config = dict(
    arch='vit',
    model='image classifier',
    dataset='microscope photos of single blood and bone marrow cells',
    train_examples=97085,
    image_size=32,
    crop_scale_min=1,
    horizontal_flip=True,
    rotation_deg=10,
    targets=['cell type'],
    num_classes=17,
    norm='rmsnorm',
    norm_position='pre',
    activation='swiglu',
    mlp_ratio=2.67,
    head_dim=32,
    fused_qkv=True,
    bias='all',
    qk_norm=False,
    parallel_block=False,
    inner_norm=False,
    drop_path=0.05,
    patch_size=[4, 4],
    conv_stem=False,
    layers=8,
    width=256,
    positions='learned',
    pooling='class_token',
    loss='cross_entropy',
    init='xavier_uniform',
    residual_init='none',
    optimizer='muon',
    muon_scale='match_rms_adamw',
    lr=0.0016,
    momentum=0.9,
    nesterov=False,
    orthogonalizer='newton_schulz_5',
    adamw_lr_other_params=0.0016,
    grad_clip=1.0,
    steps=40000,
    batch_size=128,
    epochs=52.7,
    lr_schedule='wsd',
    decay_fraction=0.2,
    final_lr_fraction=0,
    warmup_steps=2000,
    weight_decay=0.03,
    adamw_weight_decay_other_params=0.01,
)
Rows from block 2 of a small image classifier, named by matrix and row number. Rows with one number belong to one neuron. Each number is 50 + 15 x the weight over its row's rms, rounded and kept within 0 to 99. All counts start at 0. After the name is the row's rms in percent of the matrix's.
Before each neuron's rows are labels from the 100 images, of 14976, where the neuron reaches its largest size: "patch colour" is the nearest of a few named colours to the mean colour under the peak. Only what is clearly more common there than usual is listed. The data: microscope photos of single blood and bone marrow cells. In brackets: how many of the 100, against the usual share in percent.
# gate: MLP gate (model.blocks.2.mlp.gate.weight, 672x256), inputs 128-255
# fc1: MLP up (model.blocks.2.mlp.fc1.weight, 672x256), inputs 128-255
# fc2: MLP down (model.blocks.2.mlp.fc2.weight, 256x672, transposed), outputs 128-255

patch colour: white (46 vs 21.6)
gate.350 122:46 28 53 52 59 48 80 37 41 62 59 68 59 19 62 75 52 31 64 50 41 52 18 58 72 70 50 47 67 45 62 45 35 39 51 53 43 40 53 65 45 41 07 52 72 36 27 49 51 52 27 65 43 43 43 50 49 42 78 80 29 43 40 47 35 52 28 55 49 36 68 61 45 39 52 29 57 65 39 83 54 43 49 46 51 68 61 48 40 40 51 62 28 40 54 39 49 57 55 69 58 47 52 54 55 44 44 53 68 59 63 08 40 32 17 20 60 62 57 45 61 56 49 46 43 43 47 39
fc1.350 120:47 42 64 66 46 32 39 77 61 36 55 31 41 54 20 10 53 31 53 66 31 48 84 61 62 46 55 46 20 51 63 40 39 53 68 36 48 64 48 52 44 73 69 52 41 34 51 49 39 84 67 26 28 58 58 32 62 67 37 63 58 75 70 57 56 28 67 88 38 42 58 59 49 36 75 33 31 52 45 52 52 71 64 29 31 48 24 54 36 07 65 18 73 58 42 81 44 45 47 63 36 48 34 51 29 03 61 32 50 52 63 53 29 62 38 74 64 64 45 59 46 46 43 46 60 70 75 34
fc2.350 110:79 25 45 51 64 44 47 59 74 77 56 44 46 33 21 60 18 52 47 20 29 53 44 63 65 36 58 82 41 82 48 45 38 35 54 64 55 28 55 57 44 52 67 76 41 48 28 57 17 51 39 41 35 43 43 41 46 42 48 41 42 35 59 24 60 66 48 51 70 44 51 51 38 62 58 48 39 77 46 53 36 65 51 38 16 56 48 46 36 45 54 49 42 40 32 52 51 55 17 39 76 18 57 52 57 49 38 30 30 76 53 59 25 64 76 61 47 56 74 36 37 34 49 34 66 32 36 28

patch colour: pink (49 vs 24.2)
gate.324 106:80 58 20 74 59 75 48 45 32 70 45 81 37 49 50 77 71 82 41 51 50 56 73 38 59 47 29 53 70 85 52 61 52 39 58 57 29 49 06 59 54 51 50 52 39 45 48 33 29 26 41 55 33 50 38 44 55 32 53 56 67 62 42 56 36 57 64 53 48 44 64 39 58 48 85 79 65 07 40 63 59 58 43 59 35 39 50 55 47 66 54 23 69 39 29 53 33 48 46 45 62 41 43 62 54 59 48 38 54 54 37 33 34 57 48 31 32 71 71 61 51 51 59 21 34 76 83 41
fc1.324 105:80 49 28 55 72 43 52 39 45 64 45 59 51 43 64 55 72 51 47 36 55 48 29 82 46 60 42 17 54 53 65 50 43 60 38 58 46 57 21 21 59 80 30 58 33 31 65 55 52 58 54 77 54 67 52 36 64 44 45 55 70 66 53 64 62 77 54 63 35 44 63 36 61 47 40 50 50 27 54 53 39 40 61 32 39 64 35 35 48 72 36 10 72 56 32 77 26 67 30 37 60 39 70 64 37 80 62 34 45 34 33 46 41 39 45 39 68 49 80 31 68 41 77 49 41 58 91 56
fc2.324 102:71 38 48 53 64 34 58 46 49 49 35 37 41 54 49 64 76 53 56 70 52 49 50 85 40 57 55 45 48 78 56 62 53 75 41 60 81 45 39 34 43 48 51 40 52 56 58 34 66 45 81 21 66 73 37 52 68 40 52 80 55 59 46 47 51 49 47 65 45 94 39 54 75 57 51 33 27 78 46 49 28 59 71 54 34 46 32 45 73 25 68 65 45 38 54 42 46 55 80 51 23 81 33 30 53 63 43 52 98 63 63 50 74 63 43 41 36 63 33 52 74 61 58 64 59 70 70 17

patch colour: black (28 vs 1.1)
gate.8 108:72 52 56 57 48 31 52 70 71 45 50 56 33 60 54 46 60 47 42 41 47 27 84 30 72 37 34 55 38 87 68 56 54 37 60 70 51 53 59 43 33 63 55 42 56 22 40 42 61 46 56 48 52 32 61 70 60 57 64 42 55 41 59 41 49 36 58 41 76 38 61 46 51 33 55 80 75 28 57 56 34 34 76 29 69 39 67 67 46 46 51 54 44 52 29 29 42 64 79 62 35 58 42 38 60 60 47 81 58 56 71 58 45 56 38 55 63 52 49 44 52 66 50 53 41 48 70 54
fc1.8 112:56 62 61 81 34 59 41 54 65 23 59 69 68 62 49 45 62 29 49 53 35 33 62 54 45 79 50 47 37 39 59 58 92 43 27 62 59 66 28 70 27 48 70 48 51 29 52 64 81 43 53 49 64 53 33 68 47 22 50 18 40 45 64 53 38 50 49 47 53 39 64 25 80 62 75 57 70 47 24 75 60 51 30 52 44 69 78 44 48 50 45 54 71 43 53 58 40 38 55 53 44 67 39 55 62 34 16 68 65 58 59 63 66 51 66 54 60 35 42 26 64 59 66 67 31 24 76 25
fc2.8 111:61 38 52 59 68 67 40 60 52 60 22 15 55 68 51 37 50 42 60 55 69 49 45 42 34 41 46 31 34 56 61 58 59 55 60 28 60 45 71 76 62 61 44 29 45 62 66 62 72 70 58 54 64 62 53 77 72 47 48 69 60 37 56 65 37 22 50 76 40 60 66 50 62 71 39 41 82 50 34 71 38 37 30 58 52 44 56 44 60 28 37 62 36 31 69 54 71 27 40 68 49 56 37 74 51 18 57 28 36 57 49 48 68 21 47 49 94 40 50 56 30 90 53 58 48 26 30 39

patch colour: white (72 vs 21.6)
gate.72 052:81 34 57 43 62 21 43 50 26 49 58 69 26 50 45 57 41 22 28 27 61 60 54 79 43 34 46 34 39 66 66 26 52 60 34 54 46 32 65 35 61 29 28 67 79 71 79 59 50 39 56 43 59 87 39 43 62 59 37 69 46 90 55 42 53 70 42 27 06 43 75 78 70 42 41 58 53 73 50 65 56 67 48 50 47 66 67 50 70 62 41 47 31 43 36 28 47 60 72 45 27 50 48 65 54 82 17 37 41 47 54 65 74 62 66 46 37 47 33 49 62 75 40 45 45 56 42 53
fc1.72 059:32 64 39 48 46 84 69 62 78 54 39 44 61 26 68 50 73 45 79 65 50 52 31 26 57 83 59 44 44 37 25 77 37 36 37 34 53 58 52 75 22 78 48 26 40 36 32 30 44 65 61 67 32 26 52 43 48 64 75 49 46 32 48 40 47 37 55 45 84 76 40 29 32 70 67 27 32 43 53 56 39 33 19 57 69 32 49 57 46 55 84 21 68 70 64 43 59 29 36 50 66 29 26 36 56 45 61 54 63 49 34 17 41 57 42 31 52 62 78 32 44 46 42 44 57 34 63 66
fc2.72 055:29 52 36 69 65 45 49 48 22 39 63 58 67 75 86 59 43 27 36 65 21 49 28 23 54 84 55 63 64 48 37 55 30 59 48 50 45 47 59 53 62 38 63 42 71 61 44 59 51 55 63 50 55 54 59 64 71 45 66 58 39 64 48 67 29 32 29 61 40 62 46 37 30 62 38 34 56 57 62 41 73 48 50 45 64 31 34 67 43 57 52 60 59 54 55 32 76 55 82 60 39 35 55 31 72 32 49 44 42 46 39 23 43 39 62 56 42 49 36 60 42 41 43 80 53 53 46 42

patch colour: pink (64 vs 24.2)
gate.154 101:64 34 61 30 33 70 61 36 55 54 58 58 24 38 69 35 23 29 46 70 73 55 49 54 42 44 45 68 28 43 38 61 41 37 58 45 50 56 42 71 53 25 48 33 46 87 62 48 68 78 40 36 43 35 38 44 43 81 60 26 38 52 44 31 46 73 55 68 44 42 68 56 68 93 52 62 53 55 73 38 49 45 60 58 59 59 93 50 41 45 43 49 66 38 40 53 45 36 66 48 56 64 38 74 64 35 49 54 32 72 55 41 27 31 53 38 34 36 36 56 20 38 35 77 51 31 44 43
fc1.154 108:56 74 85 62 40 40 48 57 38 48 58 67 79 67 55 31 82 45 54 61 44 15 65 47 49 65 46 17 54 56 48 44 88 39 66 45 76 51 38 42 61 48 56 60 62 53 29 43 70 40 50 54 68 67 45 35 38 62 61 92 46 52 32 31 62 43 42 52 38 63 32 48 41 36 47 16 39 53 48 42 43 60 39 50 75 69 40 54 75 62 80 72 18 49 55 41 43 68 35 45 39 51 41 24 38 48 59 56 53 47 18 59 34 48 42 65 63 43 42 56 70 37 50 45 50 56 62 46
fc2.154 105:49 53 43 51 53 52 51 47 69 49 26 49 71 53 48 43 36 45 77 51 57 38 69 36 46 41 65 46 59 32 50 49 51 44 40 30 55 33 42 59 45 45 87 41 45 57 44 32 34 25 43 12 74 53 43 44 62 30 58 65 36 56 44 55 38 27 61 38 49 35 35 57 59 76 00 30 64 47 52 54 50 35 42 64 54 42 55 42 18 66 42 28 41 38 42 57 55 46 67 34 60 40 82 71 30 39 49 53 18 54 58 41 49 35 39 67 53 30 63 50 50 54 50 61 28 35 37 42

patch colour: purple (57 vs 21.5)
gate.630 075:41 45 51 48 34 36 17 33 40 40 76 62 45 52 36 45 59 66 45 47 39 62 49 70 34 64 73 48 54 18 48 57 34 35 43 46 48 60 34 54 36 40 37 42 20 81 44 68 74 19 67 65 60 57 37 52 56 60 77 39 81 43 42 37 51 40 56 76 44 12 21 45 34 49 59 48 55 36 52 73 49 59 53 88 65 52 35 62 69 49 50 34 23 56 70 23 43 14 49 48 43 24 39 47 46 72 41 65 18 46 65 51 51 62 72 44 38 94 46 62 24 54 49 35 43 42 87 46
fc1.630 077:60 65 85 23 78 69 44 43 39 54 40 08 48 80 66 29 58 70 52 53 65 45 44 38 41 32 39 50 63 54 72 52 55 77 40 56 49 36 78 62 75 69 57 66 35 58 55 57 41 60 44 54 58 63 33 52 32 34 42 59 47 54 64 33 59 51 44 26 34 83 63 42 64 23 52 64 47 61 47 57 26 33 45 54 82 99 53 35 41 36 43 41 43 65 73 36 60 23 31 59 54 17 56 48 54 27 52 47 77 69 50 64 54 52 40 64 55 68 37 71 83 53 51 47 50 57 63 41
fc2.630 078:47 46 74 59 44 50 59 44 48 37 75 38 46 25 80 55 69 48 58 47 16 59 51 57 68 08 64 37 23 31 42 74 50 57 64 38 56 58 66 29 02 39 34 36 34 59 33 59 53 47 52 39 72 68 53 48 44 47 45 35 49 35 51 64 88 38 63 57 36 69 46 48 44 23 25 45 07 39 67 16 39 49 43 35 64 58 62 55 24 75 46 50 90 63 60 47 27 54 57 40 45 25 30 44 61 48 44 73 66 36 54 52 69 53 61 77 66 54 51 39 50 49 59 69 45 40 34 15

patch colour: pink (57 vs 24.2)
gate.657 103:61 27 39 55 46 70 61 70 53 60 52 67 43 48 68 41 42 99 70 37 45 36 51 27 41 38 35 60 44 46 47 38 36 41 25 58 46 47 50 62 55 47 49 71 66 49 47 57 61 17 29 52 55 37 39 60 21 66 49 50 47 56 41 41 71 31 44 42 60 56 52 64 57 50 39 26 37 43 56 23 25 70 50 40 77 37 44 31 65 34 52 68 43 58 27 61 30 48 61 62 38 42 29 46 54 51 59 57 60 36 45 59 73 46 58 66 49 42 30 53 58 40 38 62 49 73 40 45
fc1.657 108:53 64 57 44 34 55 34 33 63 45 65 60 39 55 37 62 38 36 28 88 41 58 71 49 54 51 69 61 53 66 66 66 32 51 41 63 42 72 40 56 75 74 76 25 58 33 49 35 56 43 29 65 32 48 31 49 41 51 70 69 87 48 46 40 24 59 63 47 38 60 35 32 23 58 58 52 51 30 55 65 48 40 61 65 26 50 59 74 30 61 36 55 39 28 89 38 55 28 60 43 74 52 51 77 39 32 57 70 24 63 61 46 52 46 59 53 25 60 39 44 30 32 69 34 37 71 65 40
fc2.657 103:39 65 56 63 37 45 44 48 30 29 66 81 50 25 42 48 73 37 39 69 68 64 59 51 46 49 52 40 40 51 50 55 30 50 61 42 31 34 51 51 39 34 75 62 35 38 21 44 39 38 60 47 36 99 72 68 65 65 34 46 28 40 51 72 34 61 26 58 25 69 50 51 32 73 40 62 50 45 42 36 49 39 68 57 53 61 19 76 37 66 57 53 55 55 61 37 63 52 29 32 55 52 54 34 52 56 51 29 38 45 71 53 45 37 38 10 46 59 60 45 36 42 25 66 45 72 65 64

patch colour: pink (58 vs 24.2)
gate.389 100:47 53 34 58 39 39 44 54 20 43 60 72 65 06 41 30 35 47 38 39 64 67 59 64 30 35 46 44 38 58 46 59 44 44 30 60 45 56 50 55 41 59 62 33 75 63 85 30 28 68 50 41 50 47 57 59 45 32 72 51 30 33 39 39 53 81 15 62 60 58 70 43 45 73 44 39 56 65 55 50 20 44 77 21 34 55 53 42 54 26 30 38 73 52 56 46 46 62 72 75 50 65 64 32 59 45 60 49 24 68 51 17 71 59 48 63 36 39 39 20 88 48 85 64 26 62 36 50
fc1.389 104:59 62 70 42 64 68 60 53 30 66 41 80 43 30 53 31 35 45 65 44 69 62 54 56 74 48 58 82 52 60 65 46 37 40 50 28 79 47 91 37 38 52 44 78 63 58 40 72 19 46 22 47 35 49 50 46 69 42 32 55 35 52 66 47 46 76 67 65 53 42 41 47 46 39 52 72 58 34 62 24 57 60 71 60 69 37 58 55 37 45 37 53 57 20 24 50 37 30 55 66 32 39 56 36 79 59 58 59 75 16 24 47 84 49 57 69 30 42 64 60 61 62 70 62 34 48 31 59
fc2.389 099:58 65 73 57 52 55 46 48 49 67 29 25 52 68 51 71 43 49 32 57 60 61 37 44 44 49 24 62 73 72 43 28 56 35 35 29 61 41 32 58 79 65 49 40 62 44 34 69 38 58 44 56 41 49 66 78 48 43 59 43 42 32 64 40 89 80 62 51 59 46 42 62 19 54 54 63 44 60 30 26 58 38 42 58 38 55 53 39 50 37 69 37 41 55 60 31 62 53 56 19 81 32 66 49 56 51 40 48 53 51 43 57 71 77 41 31 61 81 74 73 49 64 70 41 54 51 33 51

patch colour: white (47 vs 21.6)
gate.113 097:80 53 68 52 53 50 61 48 70 46 37 23 41 54 48 52 73 43 40 72 23 40 43 46 81 44 59 58 39 69 56 51 44 66 75 62 52 49 51 43 39 31 39 54 42 46 35 49 33 57 41 71 38 39 54 57 36 59 57 38 34 52 33 34 26 39 18 66 92 35 99 63 60 37 56 52 61 50 61 42 42 50 61 76 60 50 29 41 80 38 66 56 58 68 57 45 87 49 43 59 46 50 37 57 37 53 20 73 43 47 45 62 59 56 62 53 50 14 44 27 75 42 40 48 41 30 41 58
fc1.113 102:69 27 77 51 66 33 52 49 60 41 27 38 23 74 63 75 68 38 34 71 45 39 37 43 67 33 41 57 50 55 38 49 27 49 62 41 44 79 44 17 43 42 83 59 43 73 53 55 41 61 32 76 36 56 39 55 24 60 76 52 56 67 34 82 58 55 25 52 73 42 80 65 58 66 77 38 67 66 46 60 61 68 54 73 69 61 56 40 62 39 46 57 40 58 58 46 48 53 46 33 47 47 56 62 63 54 26 85 63 78 35 49 49 51 58 55 63 24 84 50 67 64 29 48 39 58 40 50
fc2.113 102:41 49 57 32 38 89 72 39 61 65 50 63 35 51 34 44 24 62 60 08 63 41 58 37 39 41 30 68 59 62 56 74 27 40 60 40 43 27 53 52 61 62 39 64 45 46 36 41 65 39 39 52 35 66 51 42 43 42 72 45 48 62 47 40 71 29 64 74 48 54 63 43 58 73 62 60 63 50 64 33 62 58 53 58 59 47 34 58 64 15 46 41 50 65 79 46 58 54 53 72 61 38 76 46 48 27 49 55 69 63 42 22 51 20 40 46 55 44 60 19 55 49 45 79 73 52 47 65

patch colour: grey (97 vs 22.4)
gate.373 103:50 58 60 60 63 50 46 47 53 46 52 53 14 56 41 40 61 47 24 64 68 62 66 50 35 59 60 58 47 71 39 26 25 25 73 53 36 44 56 62 39 54 61 52 34 65 69 40 29 47 47 50 86 57 49 74 58 58 55 32 71 69 25 62 46 60 59 55 45 63 65 38 83 58 64 57 54 53 35 50 46 63 52 57 45 58 44 74 46 39 67 80 43 20 57 43 30 73 67 50 55 89 53 65 54 62 64 50 68 39 59 67 54 76 31 42 52 46 61 41 67 64 37 35 45 65 55 38
fc1.373 108:43 67 44 65 58 64 56 59 45 50 67 36 28 70 66 55 76 58 41 68 46 67 43 49 67 46 24 51 37 57 41 47 73 36 55 39 50 53 70 41 29 64 73 52 31 52 61 66 60 34 76 46 80 41 72 41 43 58 82 34 36 37 31 53 37 83 51 56 50 49 25 31 60 27 67 44 42 39 49 35 51 27 68 59 32 69 68 41 50 62 46 52 46 66 60 45 31 60 45 57 48 76 80 47 75 59 31 69 45 53 67 45 47 26 58 80 47 69 57 28 47 47 56 51 44 75 52 54
fc2.373 100:54 43 52 53 55 67 50 46 40 56 69 69 33 53 33 47 38 56 11 77 20 47 51 35 25 50 49 57 07 35 71 65 49 33 40 50 61 55 65 08 27 43 43 39 47 35 61 23 33 55 42 34 63 27 38 31 20 41 31 70 50 84 69 68 36 60 56 58 46 37 57 62 35 39 71 28 67 64 73 41 50 55 79 79 30 78 82 36 44 47 44 26 69 69 27 75 41 74 55 25 62 22 58 36 58 55 51 35 30 58 62 29 71 59 55 43 59 65 51 45 53 44 45 56 50 71 60 50

patch colour: black (31 vs 1.1); brown (28 vs 0.6)
gate.631 112:32 64 59 41 43 68 39 78 64 66 52 48 38 46 41 42 67 62 55 42 39 38 53 47 43 33 55 78 51 49 56 82 58 48 25 54 44 49 59 54 30 57 33 68 65 80 51 17 20 51 71 30 32 70 57 37 57 83 42 75 56 11 69 38 56 35 48 50 66 35 35 28 45 15 78 39 70 42 57 40 68 83 43 48 63 65 60 75 63 41 52 44 62 80 34 37 35 18 52 34 52 72 60 65 33 27 59 40 32 39 41 45 46 39 33 49 33 66 47 55 51 41 38 72 44 31 76 52
fc1.631 112:25 49 32 71 38 38 77 41 76 35 62 63 52 51 27 34 66 59 55 47 81 41 50 43 61 56 63 30 49 47 46 67 52 41 48 33 66 44 60 44 43 70 63 31 39 29 52 72 61 66 48 38 41 53 50 46 42 66 59 71 90 79 33 37 39 48 37 46 53 65 51 39 43 83 46 49 50 61 28 49 55 62 42 54 31 36 34 23 32 39 38 63 58 25 44 44 41 38 56 32 38 52 56 54 52 85 65 21 68 36 26 69 44 44 63 19 69 37 66 54 29 23 65 37 34 57 42 68
fc2.631 111:79 54 44 38 52 58 83 48 65 19 56 48 59 48 45 38 36 52 60 64 70 65 65 41 61 17 35 32 31 39 38 71 51 32 34 60 47 66 45 65 70 72 65 64 54 50 59 29 58 33 44 22 29 36 38 47 17 41 54 51 43 42 42 62 65 37 27 57 76 71 45 46 58 74 31 62 70 52 52 29 57 59 42 18 48 41 52 44 56 63 30 72 45 57 41 75 34 53 38 61 49 78 49 38 54 49 39 71 33 48 66 29 25 51 46 50 47 47 81 54 52 40 35 58 63 41 69 58

patch colour: pink (95 vs 24.2)
gate.82 105:56 60 47 67 28 68 41 53 33 68 63 47 33 32 50 26 50 18 44 49 79 31 47 39 51 36 24 41 50 59 43 56 67 58 67 48 45 56 27 35 37 45 37 77 49 60 57 86 41 66 29 73 58 53 59 44 65 37 40 34 36 57 67 63 43 52 45 45 34 48 76 48 56 39 52 31 40 32 24 27 55 34 43 49 54 36 33 48 40 52 37 52 37 50 56 60 66 80 43 51 59 69 61 52 54 13 55 55 41 54 59 33 43 49 54 65 52 49 41 24 18 36 51 34 53 62 48 42
fc1.82 102:54 61 73 68 35 41 44 36 98 67 38 82 44 64 47 54 70 33 53 68 60 38 73 54 46 38 52 28 39 45 39 56 59 41 52 51 51 43 31 48 72 70 61 54 65 31 38 49 45 68 55 62 29 49 54 50 65 51 45 62 67 44 40 13 60 48 44 49 80 49 80 21 39 52 53 49 80 53 80 39 49 61 54 30 31 60 41 73 38 61 35 34 42 47 49 58 45 68 53 45 43 60 44 40 45 52 20 26 46 30 54 39 82 65 52 77 18 73 41 79 62 54 15 53 28 84 30 47
fc2.82 110:67 75 57 50 54 29 35 66 34 38 38 62 31 77 42 55 60 31 54 37 48 73 21 53 57 55 67 25 60 44 59 77 55 45 63 45 42 58 39 42 69 68 38 83 65 54 63 75 53 36 65 57 21 75 68 71 65 18 20 61 59 65 38 33 34 58 57 47 43 64 26 64 43 31 63 39 66 80 51 66 51 63 68 33 63 33 45 54 36 48 40 39 51 64 35 60 22 43 58 15 43 46 17 39 46 48 46 66 50 49 48 46 64 61 36 43 33 25 65 62 30 54 52 43 67 50 59 25

patch colour: purple (63 vs 21.5)
gate.83 105:46 65 67 52 60 79 74 72 62 40 48 69 62 51 46 41 55 25 31 39 56 48 48 69 55 54 47 50 44 26 57 52 53 60 39 20 55 44 51 62 42 46 47 52 44 62 20 47 38 51 32 52 77 45 61 59 71 55 32 55 20 35 64 58 79 59 47 45 69 25 62 53 47 35 65 58 71 51 42 51 45 37 50 20 63 68 67 74 70 35 73 39 39 62 47 41 51 45 38 52 33 24 43 53 48 53 38 70 30 67 66 14 56 73 39 52 35 67 48 40 79 47 64 30 58 38 51 52
fc1.83 103:44 75 55 51 32 49 53 44 44 47 87 46 60 64 57 16 50 68 38 56 44 33 36 58 41 68 54 56 27 61 64 61 57 42 18 79 60 55 57 35 33 46 64 48 69 38 66 53 73 53 90 52 29 60 86 31 58 54 31 54 32 55 67 41 63 77 35 52 68 60 53 41 49 25 33 75 46 50 53 37 32 62 48 35 75 56 43 28 25 62 50 49 10 49 60 71 46 60 46 59 64 73 64 54 56 64 51 54 54 51 52 41 49 39 17 18 52 69 65 68 43 39 32 42 63 60 76 67
fc2.83 108:40 43 41 67 42 54 68 48 65 29 41 41 58 29 59 40 60 79 28 43 38 48 63 64 54 80 18 51 35 63 45 52 54 49 35 40 50 41 73 48 31 70 47 58 57 57 54 34 77 25 49 38 62 13 35 61 43 69 45 35 34 53 29 78 47 43 34 60 58 45 53 22 35 47 63 27 45 27 63 71 21 33 51 58 40 31 54 83 57 47 38 32 39 93 71 47 40 45 56 62 55 52 30 36 55 32 63 49 60 28 48 65 69 72 52 57 39 63 30 49 54 56 50 55 35 57 67 60

patch colour: purple (63 vs 21.5)
gate.102 113:52 77 54 44 38 68 36 51 69 33 67 18 78 72 48 44 51 61 53 51 69 66 44 56 35 65 58 59 45 46 20 42 33 52 22 37 64 52 59 22 52 36 71 45 43 50 57 34 34 40 63 34 27 56 62 68 67 47 37 58 66 24 66 57 58 71 56 82 42 52 37 48 89 57 35 46 38 64 55 24 58 23 53 44 50 51 84 53 39 56 47 64 42 45 31 73 60 46 36 28 51 33 58 68 49 57 57 62 60 59 60 47 27 44 73 54 30 56 66 52 65 33 51 50 36 63 32 48
fc1.102 110:21 74 43 62 43 50 51 69 43 68 59 56 53 21 16 51 58 26 62 50 52 55 71 35 63 44 46 43 46 72 44 74 54 39 57 16 27 52 56 62 52 45 42 61 50 62 55 69 67 41 28 27 74 61 38 06 46 67 34 28 54 35 55 51 35 41 25 47 62 62 37 44 45 28 74 69 36 22 54 55 46 70 54 46 50 18 36 64 43 39 60 43 69 31 44 57 44 70 50 61 36 53 41 50 36 31 33 42 42 56 56 25 80 69 50 67 62 28 22 59 67 48 45 60 48 18 29 56
fc2.102 105:44 44 77 53 94 43 36 71 67 52 61 56 44 45 65 76 54 54 38 46 73 45 68 40 34 46 28 42 61 44 29 70 32 49 65 59 35 31 38 62 41 51 55 70 69 50 28 46 63 36 41 38 30 43 43 44 61 75 66 75 45 54 52 32 60 33 45 46 58 85 49 55 58 73 47 34 52 38 38 50 42 55 51 40 47 63 83 59 61 72 24 46 40 61 55 65 47 57 66 62 37 38 51 52 53 55 69 42 52 64 67 19 49 32 40 78 47 62 68 34 37 45 61 13 53 50 30 49

patch colour: grey (79 vs 22.4)
gate.473 111:70 50 31 40 63 38 48 50 42 59 35 43 54 51 48 72 42 53 84 37 55 73 43 42 43 70 28 32 71 91 65 55 64 70 67 44 42 58 70 33 67 62 56 39 39 69 62 38 57 40 50 55 51 68 63 39 46 53 35 74 58 49 49 64 79 66 48 66 36 29 51 58 56 59 78 44 71 58 33 52 57 44 19 47 63 42 40 71 49 47 47 26 79 33 65 64 59 51 68 47 47 44 38 61 72 55 72 51 29 61 51 73 36 68 35 53 66 46 77 52 43 38 45 71 34 58 55 61
fc1.473 113:65 41 40 49 46 45 47 45 49 54 39 28 46 57 54 69 59 50 76 58 61 67 77 45 37 73 13 52 67 59 54 52 38 39 59 47 52 39 31 70 19 40 73 30 39 53 65 16 32 48 75 65 53 51 76 41 41 43 19 37 52 32 57 48 38 61 19 72 48 28 58 36 76 67 50 35 66 36 49 55 44 57 66 50 42 48 50 67 61 55 62 68 75 46 26 52 47 41 49 67 43 50 52 61 38 44 43 50 58 35 85 61 65 40 39 42 75 30 46 29 42 51 70 62 38 51 32 51
fc2.473 109:27 47 46 47 17 50 41 62 16 39 54 48 49 44 31 28 57 76 39 59 65 39 52 61 29 51 61 40 54 31 71 45 51 59 59 43 91 42 67 67 34 46 43 32 47 38 56 68 75 42 69 79 45 61 61 70 19 67 31 36 59 18 61 52 32 37 45 44 63 33 42 52 51 54 17 39 55 76 54 53 22 44 44 50 66 58 29 47 38 56 47 41 41 41 49 57 48 43 37 40 42 52 61 49 70 33 37 55 45 53 75 35 56 32 65 54 58 37 56 67 59 42 56 57 72 29 47 42

patch colour: pink (50 vs 24.2)
gate.351 105:30 56 71 43 64 63 35 49 47 33 39 38 24 37 51 47 70 15 46 47 41 42 41 44 17 45 39 81 68 39 39 58 67 26 71 44 52 30 49 42 48 55 27 15 56 38 69 45 31 62 32 30 30 54 70 59 37 39 69 60 58 56 48 59 50 35 31 43 74 33 45 74 74 77 37 28 25 74 62 53 46 39 76 39 69 71 58 36 53 48 39 44 56 74 64 53 54 51 73 32 46 61 16 27 39 37 47 75 67 56 71 31 58 63 40 67 39 47 47 46 59 54 28 44 67 56 54 54
fc1.351 102:69 72 41 63 60 40 47 42 09 69 38 20 41 51 23 42 61 49 64 48 57 54 60 65 56 41 41 29 63 50 81 62 63 46 68 46 39 33 28 36 46 35 37 46 31 46 52 39 36 40 74 73 34 88 37 45 42 64 49 68 63 32 57 53 63 60 40 68 50 55 77 41 37 58 35 46 19 81 43 27 39 80 66 42 55 60 57 56 73 39 30 36 82 43 71 57 44 49 72 80 58 70 65 35 76 57 45 51 67 56 44 41 53 46 62 48 38 37 58 59 30 34 68 52 39 65 42 79
fc2.351 107:54 61 48 50 53 30 32 48 53 70 52 37 63 55 42 52 21 88 65 67 53 44 56 45 45 36 86 43 62 42 03 44 71 50 53 69 64 47 50 69 25 60 41 39 32 63 60 69 28 29 38 51 45 51 30 54 38 30 49 57 77 36 44 55 37 34 68 67 47 66 68 55 72 45 34 31 61 36 60 37 37 40 63 44 36 29 42 40 33 30 51 39 39 63 55 41 32 35 67 53 49 59 71 31 62 34 55 41 63 68 59 86 50 46 48 63 32 30 45 43 63 56 56 43 52 35 38 58